From a checkpoint of a small image denoising autoencoder.
Training: soap at rate 0.0036, 8000 steps.
Rows from block 0 of the decoder, named by matrix and row number. Rows with one number belong to one channel. Each number is 128 + 24 x the weight over its row's rms, rounded and kept within 0 to 255. All counts start at 0. Numbers have three digits each. After the name is the row's rms in percent of the matrix's.
# convs0: first 3x3 conv (decoder.mid.0.convs.0.weight, 64x64x3x3), inputs 16-31, a 3x3 kernel for each
# convs1: second 3x3 conv (decoder.mid.0.convs.1.weight, 64x64x3x3, transposed), outputs 16-31, a 3x3 kernel for each
convs0.1 103:128127109127097142138095139129119072120195109097089113120141140145118125125115103144177153182145181115148121171129130117126146126115160125103117131099092101105144104085119106107094131132162114132128112153135094142116114153131070081136109103115117153116060108068135157150108078091125154104116130132124140134111095122134141153113096154114081122144099121136127116099077121143124138157157161134119136120174137134158140120087066148127132
convs0.2 090:150127116118122100150098121122125137133114168144119120106127120124106130115180154136070137106171122145129102140106133115096166149143126139151176156107155159131099119113117136150145116148143146125108123184120115136142125184152116130146098114133157174142140000088133151169116134121134188143108142116158131121148111091123121149144166137140053132156125115116131102144162147171128133110138133073097150111133134155100130132103092136124114
convs0.3 101:123137099103130144123118105098076099123255108111129093107138152110161168139128159127136137148098125158126135130113108134128146121127093125115123102147150144141111127138137137096123128138141126145146101113120095140126133149118151000059128148122123117113150092110136147130124147143104110123097134126131121113128172156118131139116120136114174143109090127133170128144099171157169126119101115129141105108078128119112113139130201144120134
convs0.4 103:123090122104114137091109111147200132120202127140165136101126127138016128107157135132131164124157153159115109146106172131122147126126137128098145140223126128132135139116102119113099118122132138158127115123104133098101122092135111099092175105123128088082074174131138112102093148135081140127116125121127105102137153084132133108114104073121129123113145131147137109125134122142142100139103077120113137114103118130119141137125159126114134
convs0.5 104:098117118133122131119129098117116110121045133119100119133130152132086063128173173144145123154013136131174131136103118111026101107148136115163102126125163162144141117088099123087112091141131098145105145147126110166124079107109107000117140117114106157122105207171133116129111143122112223118138105117126123126138091149140132141134089128135138132119133122148116125119191124125127144136122138131107147128176160145134136136086130125119123
convs0.6 097:141137111105146136120101110141180104170116132102105124138123130118110088090103158119108092138106163144119127153084115092123136140142154138170109144096161133126121123088108151100118143170107149121100152181133144148129139125149114069154112132127150130137165073077145212139114184121125141136090133126131129147153123128151156135145125134088109118117111135107107092154105103163148080136134152141113132137133130120151136120148093139126115
convs0.7 095:121119098107063094101132127116099148166015115127136143133148101097131125120145110137122149106187157121116131148125160152136109149098141150119133122071118071132117102154116065149088108088097165148127078126164133123122128132130148176085122143105140088131142119097126147101128158123143162171107128137131113111099101093124113110151141127092092084132136130097128104072147129120100101097149128111130122132141133127095104132072105145123134
convs0.8 112:099115138160098152131136141111129110139057131105123094139114140136097094098116165128118137090029146124108132136130128155119137134103142123132109061120086116118107148112143144120135119130135137142132114133164120132118145085173099023167101143122182136121170216123121162128125140093129171122073125086129134135141179148150131141141123136141099099131085094129104122112125133098118090130142151100111104097118108114130139132089121131110138
convs0.9 093:116119139122122117158121126112133114171148154137139111121131141128171127122121131135138121121106149132125137138109109136094136125132127157137147145138122132123130129147142144147107136139115102143095125132120134107120131139135116166157139131147143145104149146126139142137120122109143170121121132112139138127130097101128096099149104142126126132126125132141111121118155102103110122132116166089178150103147153120116120120013037123099106
convs0.10 106:099097137117108104146148103150108134129176167137127107132109078118116118136129160157108146190171104112135148136096118172126121129138141137145173129184193124090162133135141098113082118075114137131123147131123149135126161099092082155062145097134103130125104174083141121125103134140084056129150092085094136138134143071118122116103150144144161124167119137120170135131164114123123132116113123140126139124139161132153137152187088106140132
convs0.11 109:139154137179063129132163123127111161132133151165178138106087117122130102138102116069131094073030144109117123149088153137130129106121119151168148141114161144146143129150118131152145088126104115158122125169126143131128136146156150106137132133118168138149143146154136140122158138150120031133150152140113126129130139163120120107125144116133154115092122137139159105136109173120132122116096102111095150118136123105131136126152159134116120
convs0.12 099:116118116113095134141109111092138091104177107122105086083118122146145119104076105094094147135033140121131167118103129199078120126097128155124132082125124125131129135107090158106093102100092135149127121170142107093114170072096151058155126100115113092136123101129130125118113128128082149113113120101142149137123154178117160143113105139134112141126120136136112124157090101122120124098103133110135157117179133107109105108057101118131106
convs0.13 099:166108108134064103123109138125138094075180133151180110109133116076079115108099108130193128115117127159145142121144133072158184110135094137137137127140149120158160126116171099123147119116120151112125156124093148145159136099159108041152104094155130121153130116188093063109105136104110117107160124130104134114127120109123103100119110112098128096062092110153166104140161103116144145087114153107123112116140119144172124118142154115123129
convs0.14 106:133129129154148140143111106161165164161118136164126119118148103119150072127129115137126101142088115110139093116122149153128012155156106110142116117111145134117128112127119121149231136138111146118123146055161120154154144143099152173101157137088161109156176110231128120122126162173124143131126126161109107129133112140125110130113086118129108118143091078089139112115140119062160153129121122115119091127122103110124144108113185117134156
convs0.15 114:124116130075101124113116106147185124160205139117110124100106127112133147121161112150031153094072126141139140133174179146113135135126124097129111083103125106117126132143117133132116136127125128102123132106141100134151141105105143073101121118085170168145152130109135112131157096137064114096110129126141129146121157147125142139155144147112078087095130116106070132085109112138066137151136113085155129114148155123123143137134116120151144
convs0.16 108:109126128117195106116124154128096144110128177094115124123144109080135113135161080138136125134174072124114153139100111114143132142120122108117133126111102137094091138109126115143145161139124138138154154108116114153120135155099161121138119126133114097141142093191133122160138099109146115098122108098118118117122092120126148162140136141121112134131134117116133115122107085156134126137145126098137178139121135112092128084041072136139132
convs0.17 099:118129119117102147109109098123126122138157113120176142113130128151146100132140170126140112165233131136129138148137112156172169139144148130125122139074141159081118107164125115141163141133132105135159143144146146148123113139140142179141131167110135157139143151157120158112124113138100119147116138135130148130137196133122117133144124133109117106103086118103129116125125146113152106160129120115180142124134151141120143155109145126132105
convs0.18 100:086073124104166131154118132133131128136128098147154131110101148118097102109093112111096152155208166119125121132127104115109149129090115133158104120140107134104142139121117112150167120115167127149155130167097073133133116089070157103159114081116118156120145114171129140146132124127102210144104186110127132131157168114112134114132144109139121126159149118120119145120162135125164105136139129159123113140079126133136113144142142134130130
convs0.19 103:121109125138133156126133132122149134105050142129151136119150115117162117123166131147153108098157105116105131114127151113176126129127108124134135135068129140061118118096129095188138097127114130136118118121117124116116089128131079103128077095110130068122112073125117092140132104148136133161110117115135106139102100110116113157154117136110076139118115150133130139130145084140068133142129108140155120110124137141139108167148060145116122
convs0.20 099:113088087115114121123099136088086099104089166131124127114127128113156137117111122112132108092113111127091109081089107100125088149133145128090127131106111146132073132127156071088148160135113132131140145179194099134127062080152095090132156160167105103117123129139141190159108111120117144123151138108121132094150133129116115137123137153128089125103110117126129139126167092118075094108163160097110133116143143130123113141138119102125093
convs0.21 096:118162149137109164191157113114115100093118060121085162129138145106151154124111115141109101164094142130158144133126121104131081110095075124104065133103053104076103148173186152142139131097152098136142138140150125165138154154106195121070105108125085117113130193130103096120125185115123130146137108137144132122115101143115134130132110135092152164104112108126182148142170129155146148121109120110167126128151144143074134140108113125140110
convs0.22 116:138105118158144077137124135114162116128214094106060123144044131108103094136140105131108134178123124110124137133098141152154104122127133117139109127146077121106123137147122107163081142126141117140116154133131145102166136120143098255111105095124118178121094206171107083122126098126080139100164069147128115120141128144125119117149138130144129145136124134148131145111057141137114144128193099161088137096160123134112145139122228122121126
convs0.23 099:123130105108113157136130132097117099124138157104086099151163153115105056112150123137064134083096142105118101106162088077079130145097136126139084106085137091116113131104104144136138159121124134159148137126103131100105142081117089161114118129111149149139153157126124140115126176161127137120124108130123173092119087115153106142110104097152137122106119142152100136117115127124133148140143141173141137137139132135143153133132106124108110
convs0.24 093:096136116141102115132114107140130100166140134100082134125105159088126139107126115110118125056130097102137140118104145102121179131119168118136128159154119136084144157138159117087105139137123121125062148143090129143118119105134068099077126130145150135133126124123152156170126094080155066023137056070139102108144114114155136146174148141093110166144127149114175142132131111120150099157136136137164133107150119116118122121098158103115171
convs0.25 100:126130108165125133103132147153154138137214089094114122121139111138188107119123152106119113207141165101073144154099137143097132135126119110142134115104059129115097113117140103095119131150147122130099143137133143158131116052140111201091142142107147110130115105082102183140136136150135132109106142114116125131159172130113125148123106127111140155108137123150141148154123187133157113144158132118163161110112145103117093124121120117132120
convs0.26 095:087169126106140155110136119108103099113047118105103131137136134139141162126113136118165147108157128125130111115134167142091154103129144144115136101097083161095113136142159146068152144136153123102105132123108125130153140073148130049122148123137092068099156052130129122141134102108119116105119097130131124110126101081143142119114132101115135158091097112156157143138139139157163153108116118086163125134115103150139114143156130125136142
convs0.27 105:137120140166114133148140150083050057128172126070068096160146139117104098170140135143184129131151130127145125100134109132131149121117123131089113107070132109103111140142166147157140137103163145139110126115143098182114117151162166178160101150146113084096168155146096104119138096123150074122136128143128116119129124138137120115099147112164085152124117107135153158141103154132083125106136142127151126155145103127118085111091124134137107
convs0.28 094:128131119111090132130124138141126140134175148120112124129131095134093123109133146157097144114218156147095147136118142153163173122138108130117109150119108148100140148133111135129138127138121131153150124101132143117123158169126074105134127039125147159170101061133152134132103165104144090120149090117128144135116166180128157108128109135121107129136121161116112118151143141145172169143101127126155146112129129144144125124158146104126100
convs0.29 102:144150136140147163109103153137163128128139133125118121117133101125138093115139099123176133162147099125106136138147149127074126110138135130090126124112113139086149121083093100117143119145116118127153118163142139117123152137159144075123149153147164042151123000131163075152118131136124140163123133161139131154141180151138130139147165132118101127149124141126122107116125135141074128081101096096133135092123101135167136134142135133138135
convs0.30 102:164155172135139138143148107132104129096005094152168131125144142114181112114157120109107154093108159136144137138073100116096130117111106118127114113138130139128118126148134137148181113106120121155120146127132128140184104083149152115194136153145133094098152100162151178150129131123112141141118144108131132100170125056117142141139128127104141134120140108141144140060147117135158143103121169115147167137108129131112105117058113135137131
convs0.31 096:143132129143072123140083132116127090105145123103126139151118136131153168120145102112132116140185097136136163131140139144117123125089121128126131130130117157122125152141123130157137130132109138151105126162121163162135137126182073223143155137138119127114068194113143155126138132155128124174114103119135114108117127125133137114156134099110112132062108138152177137173174128135157144120137103094160107084154132139113123142068080126117127
convs0.32 090:165113151139150150132112136117102112098000083129088104149127128147162160123146117114122142097095096134143107154133129093053105123150125142124130121116109120146120137156123126119162138131135115101119119156134109127125177139159106018108137116169141136113142053094142156141142111153119123095114094155100141111162134062125123122099152142117101150172113132118117127128196156144133131163098132154159158117132108133144136146106160121116122
convs0.33 094:110150126135133133090102141130132115168154164137089097172154139133108171129121091131131109128127049147134132164127114111119116130136108121148164109140147152127126125127154089107140112145146069096134076133139129113112099111150087150152106140177130164140163147101151137156119106183125160255107114150107122123112107066142128150136145128149079167155135134158126172158132099153165128082119167099142152092158191144102111163102126153124133
convs0.34 101:153145150137134131150128142113125125129017138146117129130144108125112131105124120158184134153237147158147094169122116118130138140130131130117114085097152137124101138121118112151124111110119114134151118164128110130148122166103130177084120134108113073125061140124134128136109113117137194113111075113118120141122105149131105137129128154126104107125122126131164140136239111109114104115104100146135113147137117122131150140099120118122146
convs0.35 099:124107135145077111126141093148123100124176094102132117127159116116107132135119147167176165160184168096080094144109161099099108132150105098124110124099124150124135154142169122120144128135129109133105133151114108130126090162189104161099089061126143132125144190111087111138118107115146117121127132132127169136113180164114143120119131136107096140119114106140170142145198151133157131163168171122095179160132094126146175130119164114132127
convs0.36 102:124124115113080152116175130111137125128202120122128114135149117132171161110140131093134128148225108155114130113123161143107129147151120162107120143125105131124135155140139126106121115107107168149130148136131128128086149081133068158077130100147114115134110111123100155140134122120114005139129114131117119112129133139123106129124096120103110132091103129138118139116174145148126141089130161110182152138115131123137120141127092110142124
convs0.37 100:140149124142145129096161138135089135107152091143128102138154119121179154109094148120127147154204174118157110119100122158173116134106089124145119135083087144124097118118120127125111136141138154152116145184145080124129137124127127176118151155121119121116115000077142115139152155103183133105114167130117140126128123134121100143131139136127082089135108140121168110161169172128157131092110157132108125130112122126128140142165147113134141
convs0.38 104:148108119156125083135153131097103111135189168109119125116109097087124107123124115104109136131000102126097122139088155101122131120112143149117145123130110111118129123166121112144110116144132119107095111202161163107153136128134137000111172095145129186136118124139139089128147125148114085172130118106123138116131126113114168103100133101147157131151097138129132148140116101128152149141117118117075105131126116117120112134139062120134103
convs0.39 103:136134110164126146105134135090103153157214138116135126129100133127102125121134137127123137113014144116122116105103164139122156112114139109115132136075122109103149130129130119158090114153114161123125124118117131131131152132143069031063115098133141136121122148121133141115116122108100137136098103129137134144144107101120132135102138122188142125127123100139112105154066114145157138148130169113142123115118150119120152128079074130110137
convs0.40 104:162127127146089108178138128139146132109028088128151143106147116129154114106080093129142127114173162149118123148143109112122137141126122121120124144131133102164134076102107127143165094138113120129146142158138104103104119152146114177168132154155138082124146056099129131130132131128160120153122127126137124119136121139128123126136139112134138096140102124125113122150143154128120130103123159130134162130095098134126118120094136130112100
convs0.41 105:129132154132137184129131128113120121089199134133152145133139156092109123113140087133124164088202117157071122110134122096091120135137118116113102144137109159127147126134118119113100097133103118109115114151137145121149151113116166129102150105125142146106150155113134109157098102097110115112093126149126147122146127165119113113124169113142161124147160133138102115115170075114102113143091107140120099121118115119159123127130132124108152
convs0.42 098:133164152125129108108100129145140107125106134125114123139110091126132115148117121145140121125124111111116125135161143130173144134148115108123134148057087132117117112119115125039126142138137127077134136110122117145157146144170089041127141083155128101136104025146128141147127128174091062132135078143132141097111129115100147107140139084131175147123141136102095129179002119123156115148118127122197154120158161122145130118172122125166117
convs0.43 091:141171122156195110139153117144111149126062142145109144145093108147131098165149156138136144148181147153178141118160155123141177113135132114171159164127142086146145132145109154126120127132131119122116109130112127093099108157098165162151130153138112179149136055141112133129090123121154118132115134122124104133107100095109114127122166134096151095147109145097146131103030164081105098127141111141134117141140135121133156120136103114091132
convs0.44 090:120154128138132107130141126129122135122200137119121137115127086074110109120127137099076094103070079135119126127132133115110077128096106163094164107114105147132139116129112094160114113165122162111148105166134146088153120118147143027124158125128159155154155138176134106113150137139140011139109131125130134113128152185117142108125132121146158099161116120129114106154068143129155142136131124136123125124133118136128095118118166125117120
convs0.45 099:097126129114139133125123101109096127126180101103143138129140117116110118121132141137099129114084129141091140137138146140156128104091129116093154130119101126145131109113145138115116099143145137117124108110142118115114131108149079148107163142173147131161114153133141155143119113120092199115114096119140137116126141108138117145110130109133116176130141132126115114118004090143103095133124131095116156107142136116141137140122112122159117
convs0.46 094:115139095129165105120120109127104135116000113121113124131149146119133082102085133098131115106122127112157119166154114126105124118139074124149119130085146138118099124103139116158119127147106087114140089107153113126119115127116097181144135137118133123131093020128149164138118154103143153116106152115151125136120113109123109148140131141096107100129095110110187110161106158122163143142104154149103139131122145128124140152137119149091147
convs0.47 097:140119105083126124141110142113077099055000014127114103153146123141127162085149112108111109146142115140131107128122144145080104127113136116136144134150134136113141128130152130070104124113177089109127127149120110089110157156139112105149168113146119098127134063096165126110138139142111140148122137097114123116125143038138126107131143132112095143120128116111133140105071108136155142126150129134145131085138143122119116136103082129119109
convs1.1 096:104167104088120093082161123120125122133128135122083119133136162083125144107069124125127116143162167121124115103152155130147166102101156149150165125118170140141134123129118142110107143121128134155136108114126110125125155151122142118102155130137151124112202099138125139140131103125126138083122108143133146110124138126122136113149099100116125090147199142134107144095134124149149138136117126125084077161132090154132107155179161155142157
convs1.2 090:125097085108133118122102070110121122109135129093161113070110124102132154126123093125109094119134107113135119124143136130167177143137148157157136103110159127142115130134117083108105107123102113101117149139087161159119144122145139112127140145132127125122124115114114137136119114133101095093099110129111137081096141072165130126093108113098157169124100123126129118145125128119113116118162130117142171096143157146105123095107151141121152
convs1.3 102:121217129116099123135137111139107146156070152138160143136148117132095080125158109138091119123108103161105134133095136128162123102127134123131112118110149140147145142133132116109126118150140135118159099075115164115131133136130130173107133138139101055136086146119139090125131117118132139128155111128113108150049049128138155143132134147117162117120123137155085125132043111147142132119107090126108116091127133130093100088164108132097130
convs1.4 107:141109128174159093122132133134133133118118115142129124129170141153209111123127102130142123136083138121174095154126114136115133099171131142149130131077108132129140123108123101107098154189151079117128104100101125118113133135131166158132120138137111109137094091140111178141108114107136099103156134109131145118144110123113106136140110148147095116155089080146096137119151130173079104164111138137104147130100133121124137145144097093106124
convs1.5 117:153150125123102151127157145115120125118203135132134131145134140085166117107106130132153128129140142144166151116119120129116138118137118109080127111070142126095131135123151139173148128162116094117109182061110143121123129108115153153155115115120101107132139168141124092145138126130151135103137104125120155129161171142148149155162132113138099160108117146119128125095052120117112141125123107098142110128110128122155139113121133128124137
convs1.6 094:127151108099203092117154121121083083139135122111119124132098143143104150125129129131115121088165130113127131117138125080113112115131108169149120146072137171152171115106147134149115136102154102113110095113146159125148129158115112146106129134129106121110118094112103099125096114129108130110122084135101069089142127113117125145152097119158122106134143129164139120158150091147198145136132145168190147151132159128158129105209141137127153
convs1.7 101:138109111118104103105109128124106109126145139116134138154112076147096069146126105127129112126110112098104109181101132125150137131120134126169152134200135164130140131133116145185140133128134144135130129139103141099096143101147117108122141116090106140144144163143122114131151152153131105135157164120159133155147183125148169132140129088142111126121113140121121124145119114117155116149174146132114158121114104133097122097138162120104133
convs1.8 112:119153116110087145129160128140123131135186123128145151125156128142060174162143126165116163124151140133153151157109091142130181133134141127149078158126091131132126101149122121153133109128120149107117099093078102098108126118137122112131118132111137074147118155170120143133145118109134161108128146127142122119107108133125139142137109164146143084136136114173117157167078119132116131122148128161160162133164132142115109126116129129098106
convs1.9 086:109088141101155136122145170134144126123188144123126120120159164151077148127182155125120129121126129110117114128130150111113103102148114121137136137160153093116122150158126130208133132128133156148097202192104133135120145114119119069094114124152146134124137124120108142120124125103117079091124117098137158106177204145147120118109107135104099134116151134123168147134139149130126120141153145103106173109118127126103161100113152134135187
convs1.10 107:109115122135171154082089147109147119138128134133100100094124137138140126133126114127153130143131131139120109129123161128101162121158131130129121133133100118150152141137147136091108126155126142127113136104158130117143119123126146112133115130120135127132088145165124108153143154121178059166097112133146174137194160125102108153070173124090117161100131141123162146130130155108120163129129121131098109113106132111154183140078139156161128
convs1.11 110:128122138157109116134137141113099129102119117108133130120152116134055157129201121139107129101190127122091141136150134138091061090134141146147136133085145154145140145109132099118132106094112165149123094161141139095127138124138130120096139102131119129108129202131125110121118117121068140136134068125130115152092132116118150133123092107131124127118140117142112127147114141125135134146125133099154073137072134136127129138138172142149132
convs1.12 100:166126105202128106170128148148132124134086160147131158155131122112086128147165151150150145155139138144132129120125126145084153136132139107108128141097148099140120164134110160163151165151161145135149130075139097111135105131125144154149115134147123111125098131104125135105123127165122108130104159144127067136125093189121092107109116071080111088076112135104175145109130148125148148159096152161137109139148111112167102127138119129164123
convs1.13 100:090119156092067130136168138142085123138109121141122113108117112137106150092114097148121115101140144144111142141071161173067148159117162150108133152099118161103121102091108136141146128105109099094118146137130119128110109143150123154135113121128131094141119155130113120097139166123133150136129111108133073129101104148139113102082159101084142104119094101141071120139063111116130137096125121107127084148122099117148117131173131144124088
convs1.14 097:121138159148103163126137122115117105086120120127124126079107134146170119116124118164145127136128141121116121125113137099089147119111146127132111124126158156123140084111113026100117136113120138134112151175086112171095128124134140099113118111139146140130087129099121134144092102086082129104123105129109112119104109136114121105092171123107138122146141128154142144129103118125110147154135091089146089136129099152152151188129173191105149
convs1.15 105:133101103142123099110067123131150132111131124118121118151115119134152110122069128145146101174127140143146131132124131148092165120129155144145145124107184147116129111113120095088128074097080094126118143107129097141114117098121107109116122104121151130147117068156114114155117126128163124118141169144140134127135099134126078111157149132118131158137141099119163130135189152128102150147137136132110155159103124117100162157128094118157144
convs1.16 102:140092141139090133130118098110100113105169138117151125137115158153122139118157142109088136093153156141114152128144107152137148131115137114155123135124145121130141133102134150154140129160135118133104132184137100136122115126107155077101130128099120124105123187181131153157104169094138142108173134122100117108143134158124163149069073119117166144112142090127112133118150139126142135111110130111152127133132137158134119133134161125114142
convs1.17 096:151155159081171168132143115128132143131087099118130150125109126137071111098128131121103138096054094118100134137185169165164148130167125121097125163100098142130114108114131094120134141096110133147089113117139135117140132153133124162121131112128128151124136145103124122118119108134145087129115102124132120130163161115145157155119184100132231159106179121146169130147179130126167146135098163164185132168112103169140122108105091131103116
convs1.18 111:125126144065132151139119111122132104140105111130133122151124141122174145115115120137108132119078113156130134134106132121153174131110136109093137147088089114124140131136124095109117148153131138140145127079097114118133125122140124086131124112127121147104132034160144165126156113156167112176133143117144149151185080085155088104125146168126150166132113121100116091168138122117083097150147113140148118127122155127154154125066077126099124
convs1.19 104:059069106070144135112107129131129124145057106115140138126069112149058086111097145134149107145099133134152127146107121110178164149112126139185108137196124140137113143136128107097140124121121145116129076121116171126151121098146131129136111146148103195137154141186122125154154148124133112146140113126136141126144153104118142136123255127112102140111141113124147112099095094111153118125141096107103129105148113109094121109160116113069112
convs1.20 089:134110209198162133202145115153165122120128139132145136139158155095098157155179150111154137115140146119131142175146169141085124159110116112103113109123111119120121194202167189169165154139166141128116113104126116148127143117133154140165143138116133088140173145115139117129153161154160131118163140139166169148148136106136131129125120124124158125113127096160185182128118118127145121115133103103160119148122140098114111138124126104137107
convs1.21 097:152143114132089104140133163142154138169128152143153146148147150092106081086104094112098129091093091106106147154166137144144124123142125108093096121151131103132105103143095134133148102102104137097118101129091067090100155155119164134121121085108102122116105117144117109142114109097121129135123121099133152129119102110128125150126105102118166148143108101126118146133099121124119097130127105114068055106122140104128100091101103111140114
convs1.22 103:132113136075188117111143145133169140156060141143118142157123125119155109119074108118184125170105155113160124095101106126142108135118140120095131114146115131165136126128117154140123136112134130159137125140145070116133123135131135082146117116141103128127177125113124165147131161133169129146112177133097108130178117119100096127128172130142105169154150143119150138106135160144116124131149117133055126157137161108117129105076104119114073
convs1.23 115:117150174162167137154085120131149129115133137150169149150100143142154125133141123146141143131146143131111108122119108170129113133052108127104101141111096142133123111128112173183146125177115131132149106130125124135138116125137138125136113085131148132128113092168102198149138101123140130119132135130137123150139172136115060151122120150118074114167130102118124107131136139141110141136143142138186136172166110111119133139113099101103105
convs1.24 085:123096110076129111119107129143141150154166160161139136113145116118156073157154120110118131128126150110144146131147143125108121132108162118122170115106116119138134107117122155127124100106117114143134124153072147137118102129118147154123125128112135116131129106094115104112148127102155116109156144137083108091106135127124127101079111117128147118154108121168099151142142168127147117140126127085096090102115127108134158091116146117152157
convs1.25 097:129059101125136188135113101142097115125107096110139149099099101093144074115075128107107128099069115117154134143142099104144136124174147134161138135130085114099137118135141165138148123129131107144160086106116126098137126105115116143131130128144167118139161217152131171151102153121140118115124134125130123122140156096115167134128069111167140144068122086126109142149140149160114122116118103163111144166133133146125136148143098136128113
convs1.26 086:141112127054138134140134116167148141151157131155170126132123126132127098127089108111141125125079107103110101154127157136214117153154132121140154139125128116094123131135104095113105107117111095095082152173119115108091123112121133141134145127130132130133125136117148109144145166144167107174119165151138116124176121134158141153167132135150099175122100138114138121117161137129189121120155109131144158123132129082095122075112115111085114
convs1.27 099:159155115154112131121136158149160165127114145176183174122114114109084120109150138152180132113090117098089120150131111121062114136131134071152106175178156130147115138145107112080128147149130117136169105176170144110131106104144127093108156156127133139108110142146117143112140160132113123118157112123144152152146103158139129124103168109107136053138171079139125117125083093139131124130130128130202124136144104098083115145147132077080105
convs1.28 097:129085144128102124128147138128122115121108153126140112123163124120141133095099121118137114119077134116133147128112155133226126149112169083089142112134103119106138112118091131173178123116106151122158133079128112114128162182165148141127119118121102108110122189105130085153119133153153136153153134152135139119128094126141137137112154124191109149148119157103090095132115119092139106117136137108063134120131115099128133134092121161092160
convs1.29 104:186083146189070166140130126119145136138139130136147156134108136123154113111113160142139100162139126145149129142121106134075096138108089101137113098080073131066116107104116122110156131167162109122121134071113165121123137126135122137143131152146117126100102132097141106152119154150134117151120142125122095138118094094106090111069121143066104133099128151119134099121112142120068126122139124100098155134092152124121152140113156115114127
convs1.30 106:123120103170112108129108133134159142120142193134150145142135082074134099113072126143125125168131156177156134113160138105096099166154109132127112100120098126155144147140130122135138125154133141143109181155138135157139123116124154160149146107133149159141088115083144162163133115106148098126136137118128127151086098101120107115156155134085101140107093135090090088132181151103101129119093112152086137134141137102125133141074065154087122
convs1.31 095:135122140099154136093129107119115101136093090138099123167128138206109080164093125119122111123128068114116108157157118142117085138146104115104118134166104146134103139096110134130119137130140121127123136146118132113119160151124140135097115096110109140119145126118112140142135103132105087152113093112149115147118139146092119138143175155143165158132152129107115124099118127127138130123103138113173082148117102124130113149160134087133119
convs1.32 095:140175101150137100129084130124131131137162169137128124132147133091096118101135133111120118169179111153137139116119120137093110111104132110113118106099118092120097123166133133149121132138148105153120164228194143195119124123126150182157124151156130119135158068099140123121132127164125114139149147130137140161152173144139124139142169117121122184111108140128120139097179146117149125141149147139146135119128127108102098161123121151120119
convs1.33 091:144117132093148144166133136121133140150114105133128150157096146109120127119128170146133118186114108145142114114136106141100068131115124122103128146118095129117112100135117141172117157146111120106136138137150105118151089111146094162155113129115127138123077101118127102080115151126167156134131149120102102088175175117134126103126106101067124079116119083153141103155108108143142138131123131141105187129119139144106114151152075152126104
convs1.34 109:105100123095119143112138151134129122111172151115132117132141104109079037137149134143148121146049099175086127110134124111141080132106143111134124141201181122138112116128116116156112110076108131144137134119127118141136110112107111160109115159128148134128148163175146099125158150143159146139117148138128130139108151130127119127162106117160087133115098110127098119132118119097125116123152109150104099123140143138118137142091112178118126
convs1.35 104:117140117107130129143150153126154155163099136149126115111146124111156132146088084122154126135058116095117136144172144129155152148172115145124118114137094144092131123120124162147141104083074105166151145166107072121140136168131133126133113080158134108135140123109148098100144132098121105104122123126122116119135066129106063130156132178157186122163173151139089147114078099172111112152171117121057089117121126128130118099169114101099126
convs1.36 109:110061140121140115110102152131168125121121123128118134148114144097130126135081115119114104095091113114096114116134132116178154163109143132146133158186111139114135141137127162096105143149146110131123121161138091115082137108148104106133147119136118169122143131110143138138115169138152067164131147112130134140175125100152126147135126166148138118150164133138138113153123140150167153135137129125079109122121133132114150154093117148118141
convs1.37 101:126124151149146123114139137131143121156153145148155129134091115108143096153166119121076090102109089131105134094065137142148191132117139119106105120054133116088142111111112150131140113132134135089143120043108156098109129146126155131173139144132095110120111095161138122106158108178155085176172139161129186143158103149139108142092137109135190116145129105102114133143167112124143114107124111113129120108102141120141102102097100120138133
convs1.38 106:111186129145214141120110107112117127095115096145126144119159122110122178130119129117136115149206124108124119127090151092148155146141125128034123145032106122112140113130146141144140140151142125129142147052122139124133125156129145121127135133129121080124111125147120171128119089154133102141138112146142121145161120144120118109155193119110169088134154129115157109085112092147111118133153115155218131143107121126150129130098147087119113
convs1.39 101:119177143155173166120126139145141122123134101125127133141128121111080133111110114139125120147183167127137092108086090087091127131157150121075104105094103090125149134106125158144129126151145086127128136142107107131110109139123105129140105117138154089119157094135161168138124108127107093070119092084130105098132136133149106110158144160147093137141148137120107105092074088125101148128128127160186186137141127129168137153127153127143109
convs1.40 098:136150170108154105134148145117122119144216143114117114117111149138032119143123136136109159062089137125100158073083104140131113143137129139137140159206120163165115128153141105150145151104139171128158159152170103125112100113135130116127127130114136153134132162118102134119121138096098114132133119126123129116131116145125132121087128132160146075128121124112107111195151132119170120160136140096145099130129116127117117093111124168129151
convs1.41 101:098064149115141084133123117130147141132053126130113127113140107129177134150149154153159151133095114142129137091090133142083100152115133095124152158133129149143118110111140133170143098110143087126092086098100121130116099125107093164116096133106143093135127170082139122122157164122138171127164140128115149131148091138130109097153102110175155103120128151157139120171105131166140138134144132173103165135159137134107165133179124124136132
convs1.42 104:162129095184101122162129140126143133138194159127118119157143135091092109145099140131113123109076107154137138137128097162141123138117084108137101134134130124138115127126150146145150138133132139163145111119166130136141136131126146140135140153118125122125125106112137103129140153186173142192119188157115109138148118126140104133129093119101147131113111155128153123125178150093139124134139096121155109118148126142118131090061118171126124
convs1.43 105:124124147114142168117108148116132139117189136131152126118129104099163147092144122120086139075094113125101122149142144083164190132146159160105124103063111145119142113121112168173159125142097111125134098092131120143092087138124117110142102137112131122125129116105158121139160141095148135120136153136131145147107197144114127127135102127108125098120086127154121136122165141135113139163152148127094137153101092149125107106092102142091123
convs1.44 094:118123140145147134109080144121110130103085131143139132114155116146070149106153117105113133096203118123127120098125141124105165127156107137128118114074126147145115110117096148109155149103137151123137097060128137132140143144117160138140114114125128101109085182121142168140130138130133134141114117141123125111100125137112141121134135110111105086143084083120101125095094094108138136128129144099117134128111123136099088095197106121093133
convs1.45 099:103136115156120108119145134110104123123157129116096121113156147107109162153129140147155141151134154141145135103120142129146100115118133130135141143163143137140133122134141111081115130106144148079111187110130102149143110138111111103104115098098184088151153124103131109108112154113138137124133170131148099097152130104122145122115086102135117121140134157124160135141163136106162129117136133116133114121131133151156126130093175160145145
convs1.46 102:119145160157096168138122137129122139130159126138131141128184139170156159158166161118107105138160095110140119118126141112147182106112114131142123084113096137119128113128152143146138110137120104132104108134120096112139146156154143132149139129169111147096132084146113131101127095122102147120117135126141136142133142135102141126117143115145079171123128115111091132106171138136137127103112125076135141104118125135116120111102127108104123
convs1.47 084:164147138161122113138143135140118125211196174158131134129141133087117076094119156111125102147130113143125120124098125140130141114122114152118133169118166134137129149139092144147198139135129141119129169129118129119129135143158117103124105116131108105129107124114119115116162132152182115130104140178150147152181146146126152144134140154145149133160152170136107101153172148143126132097125130142151161126137120121143100036054111081121122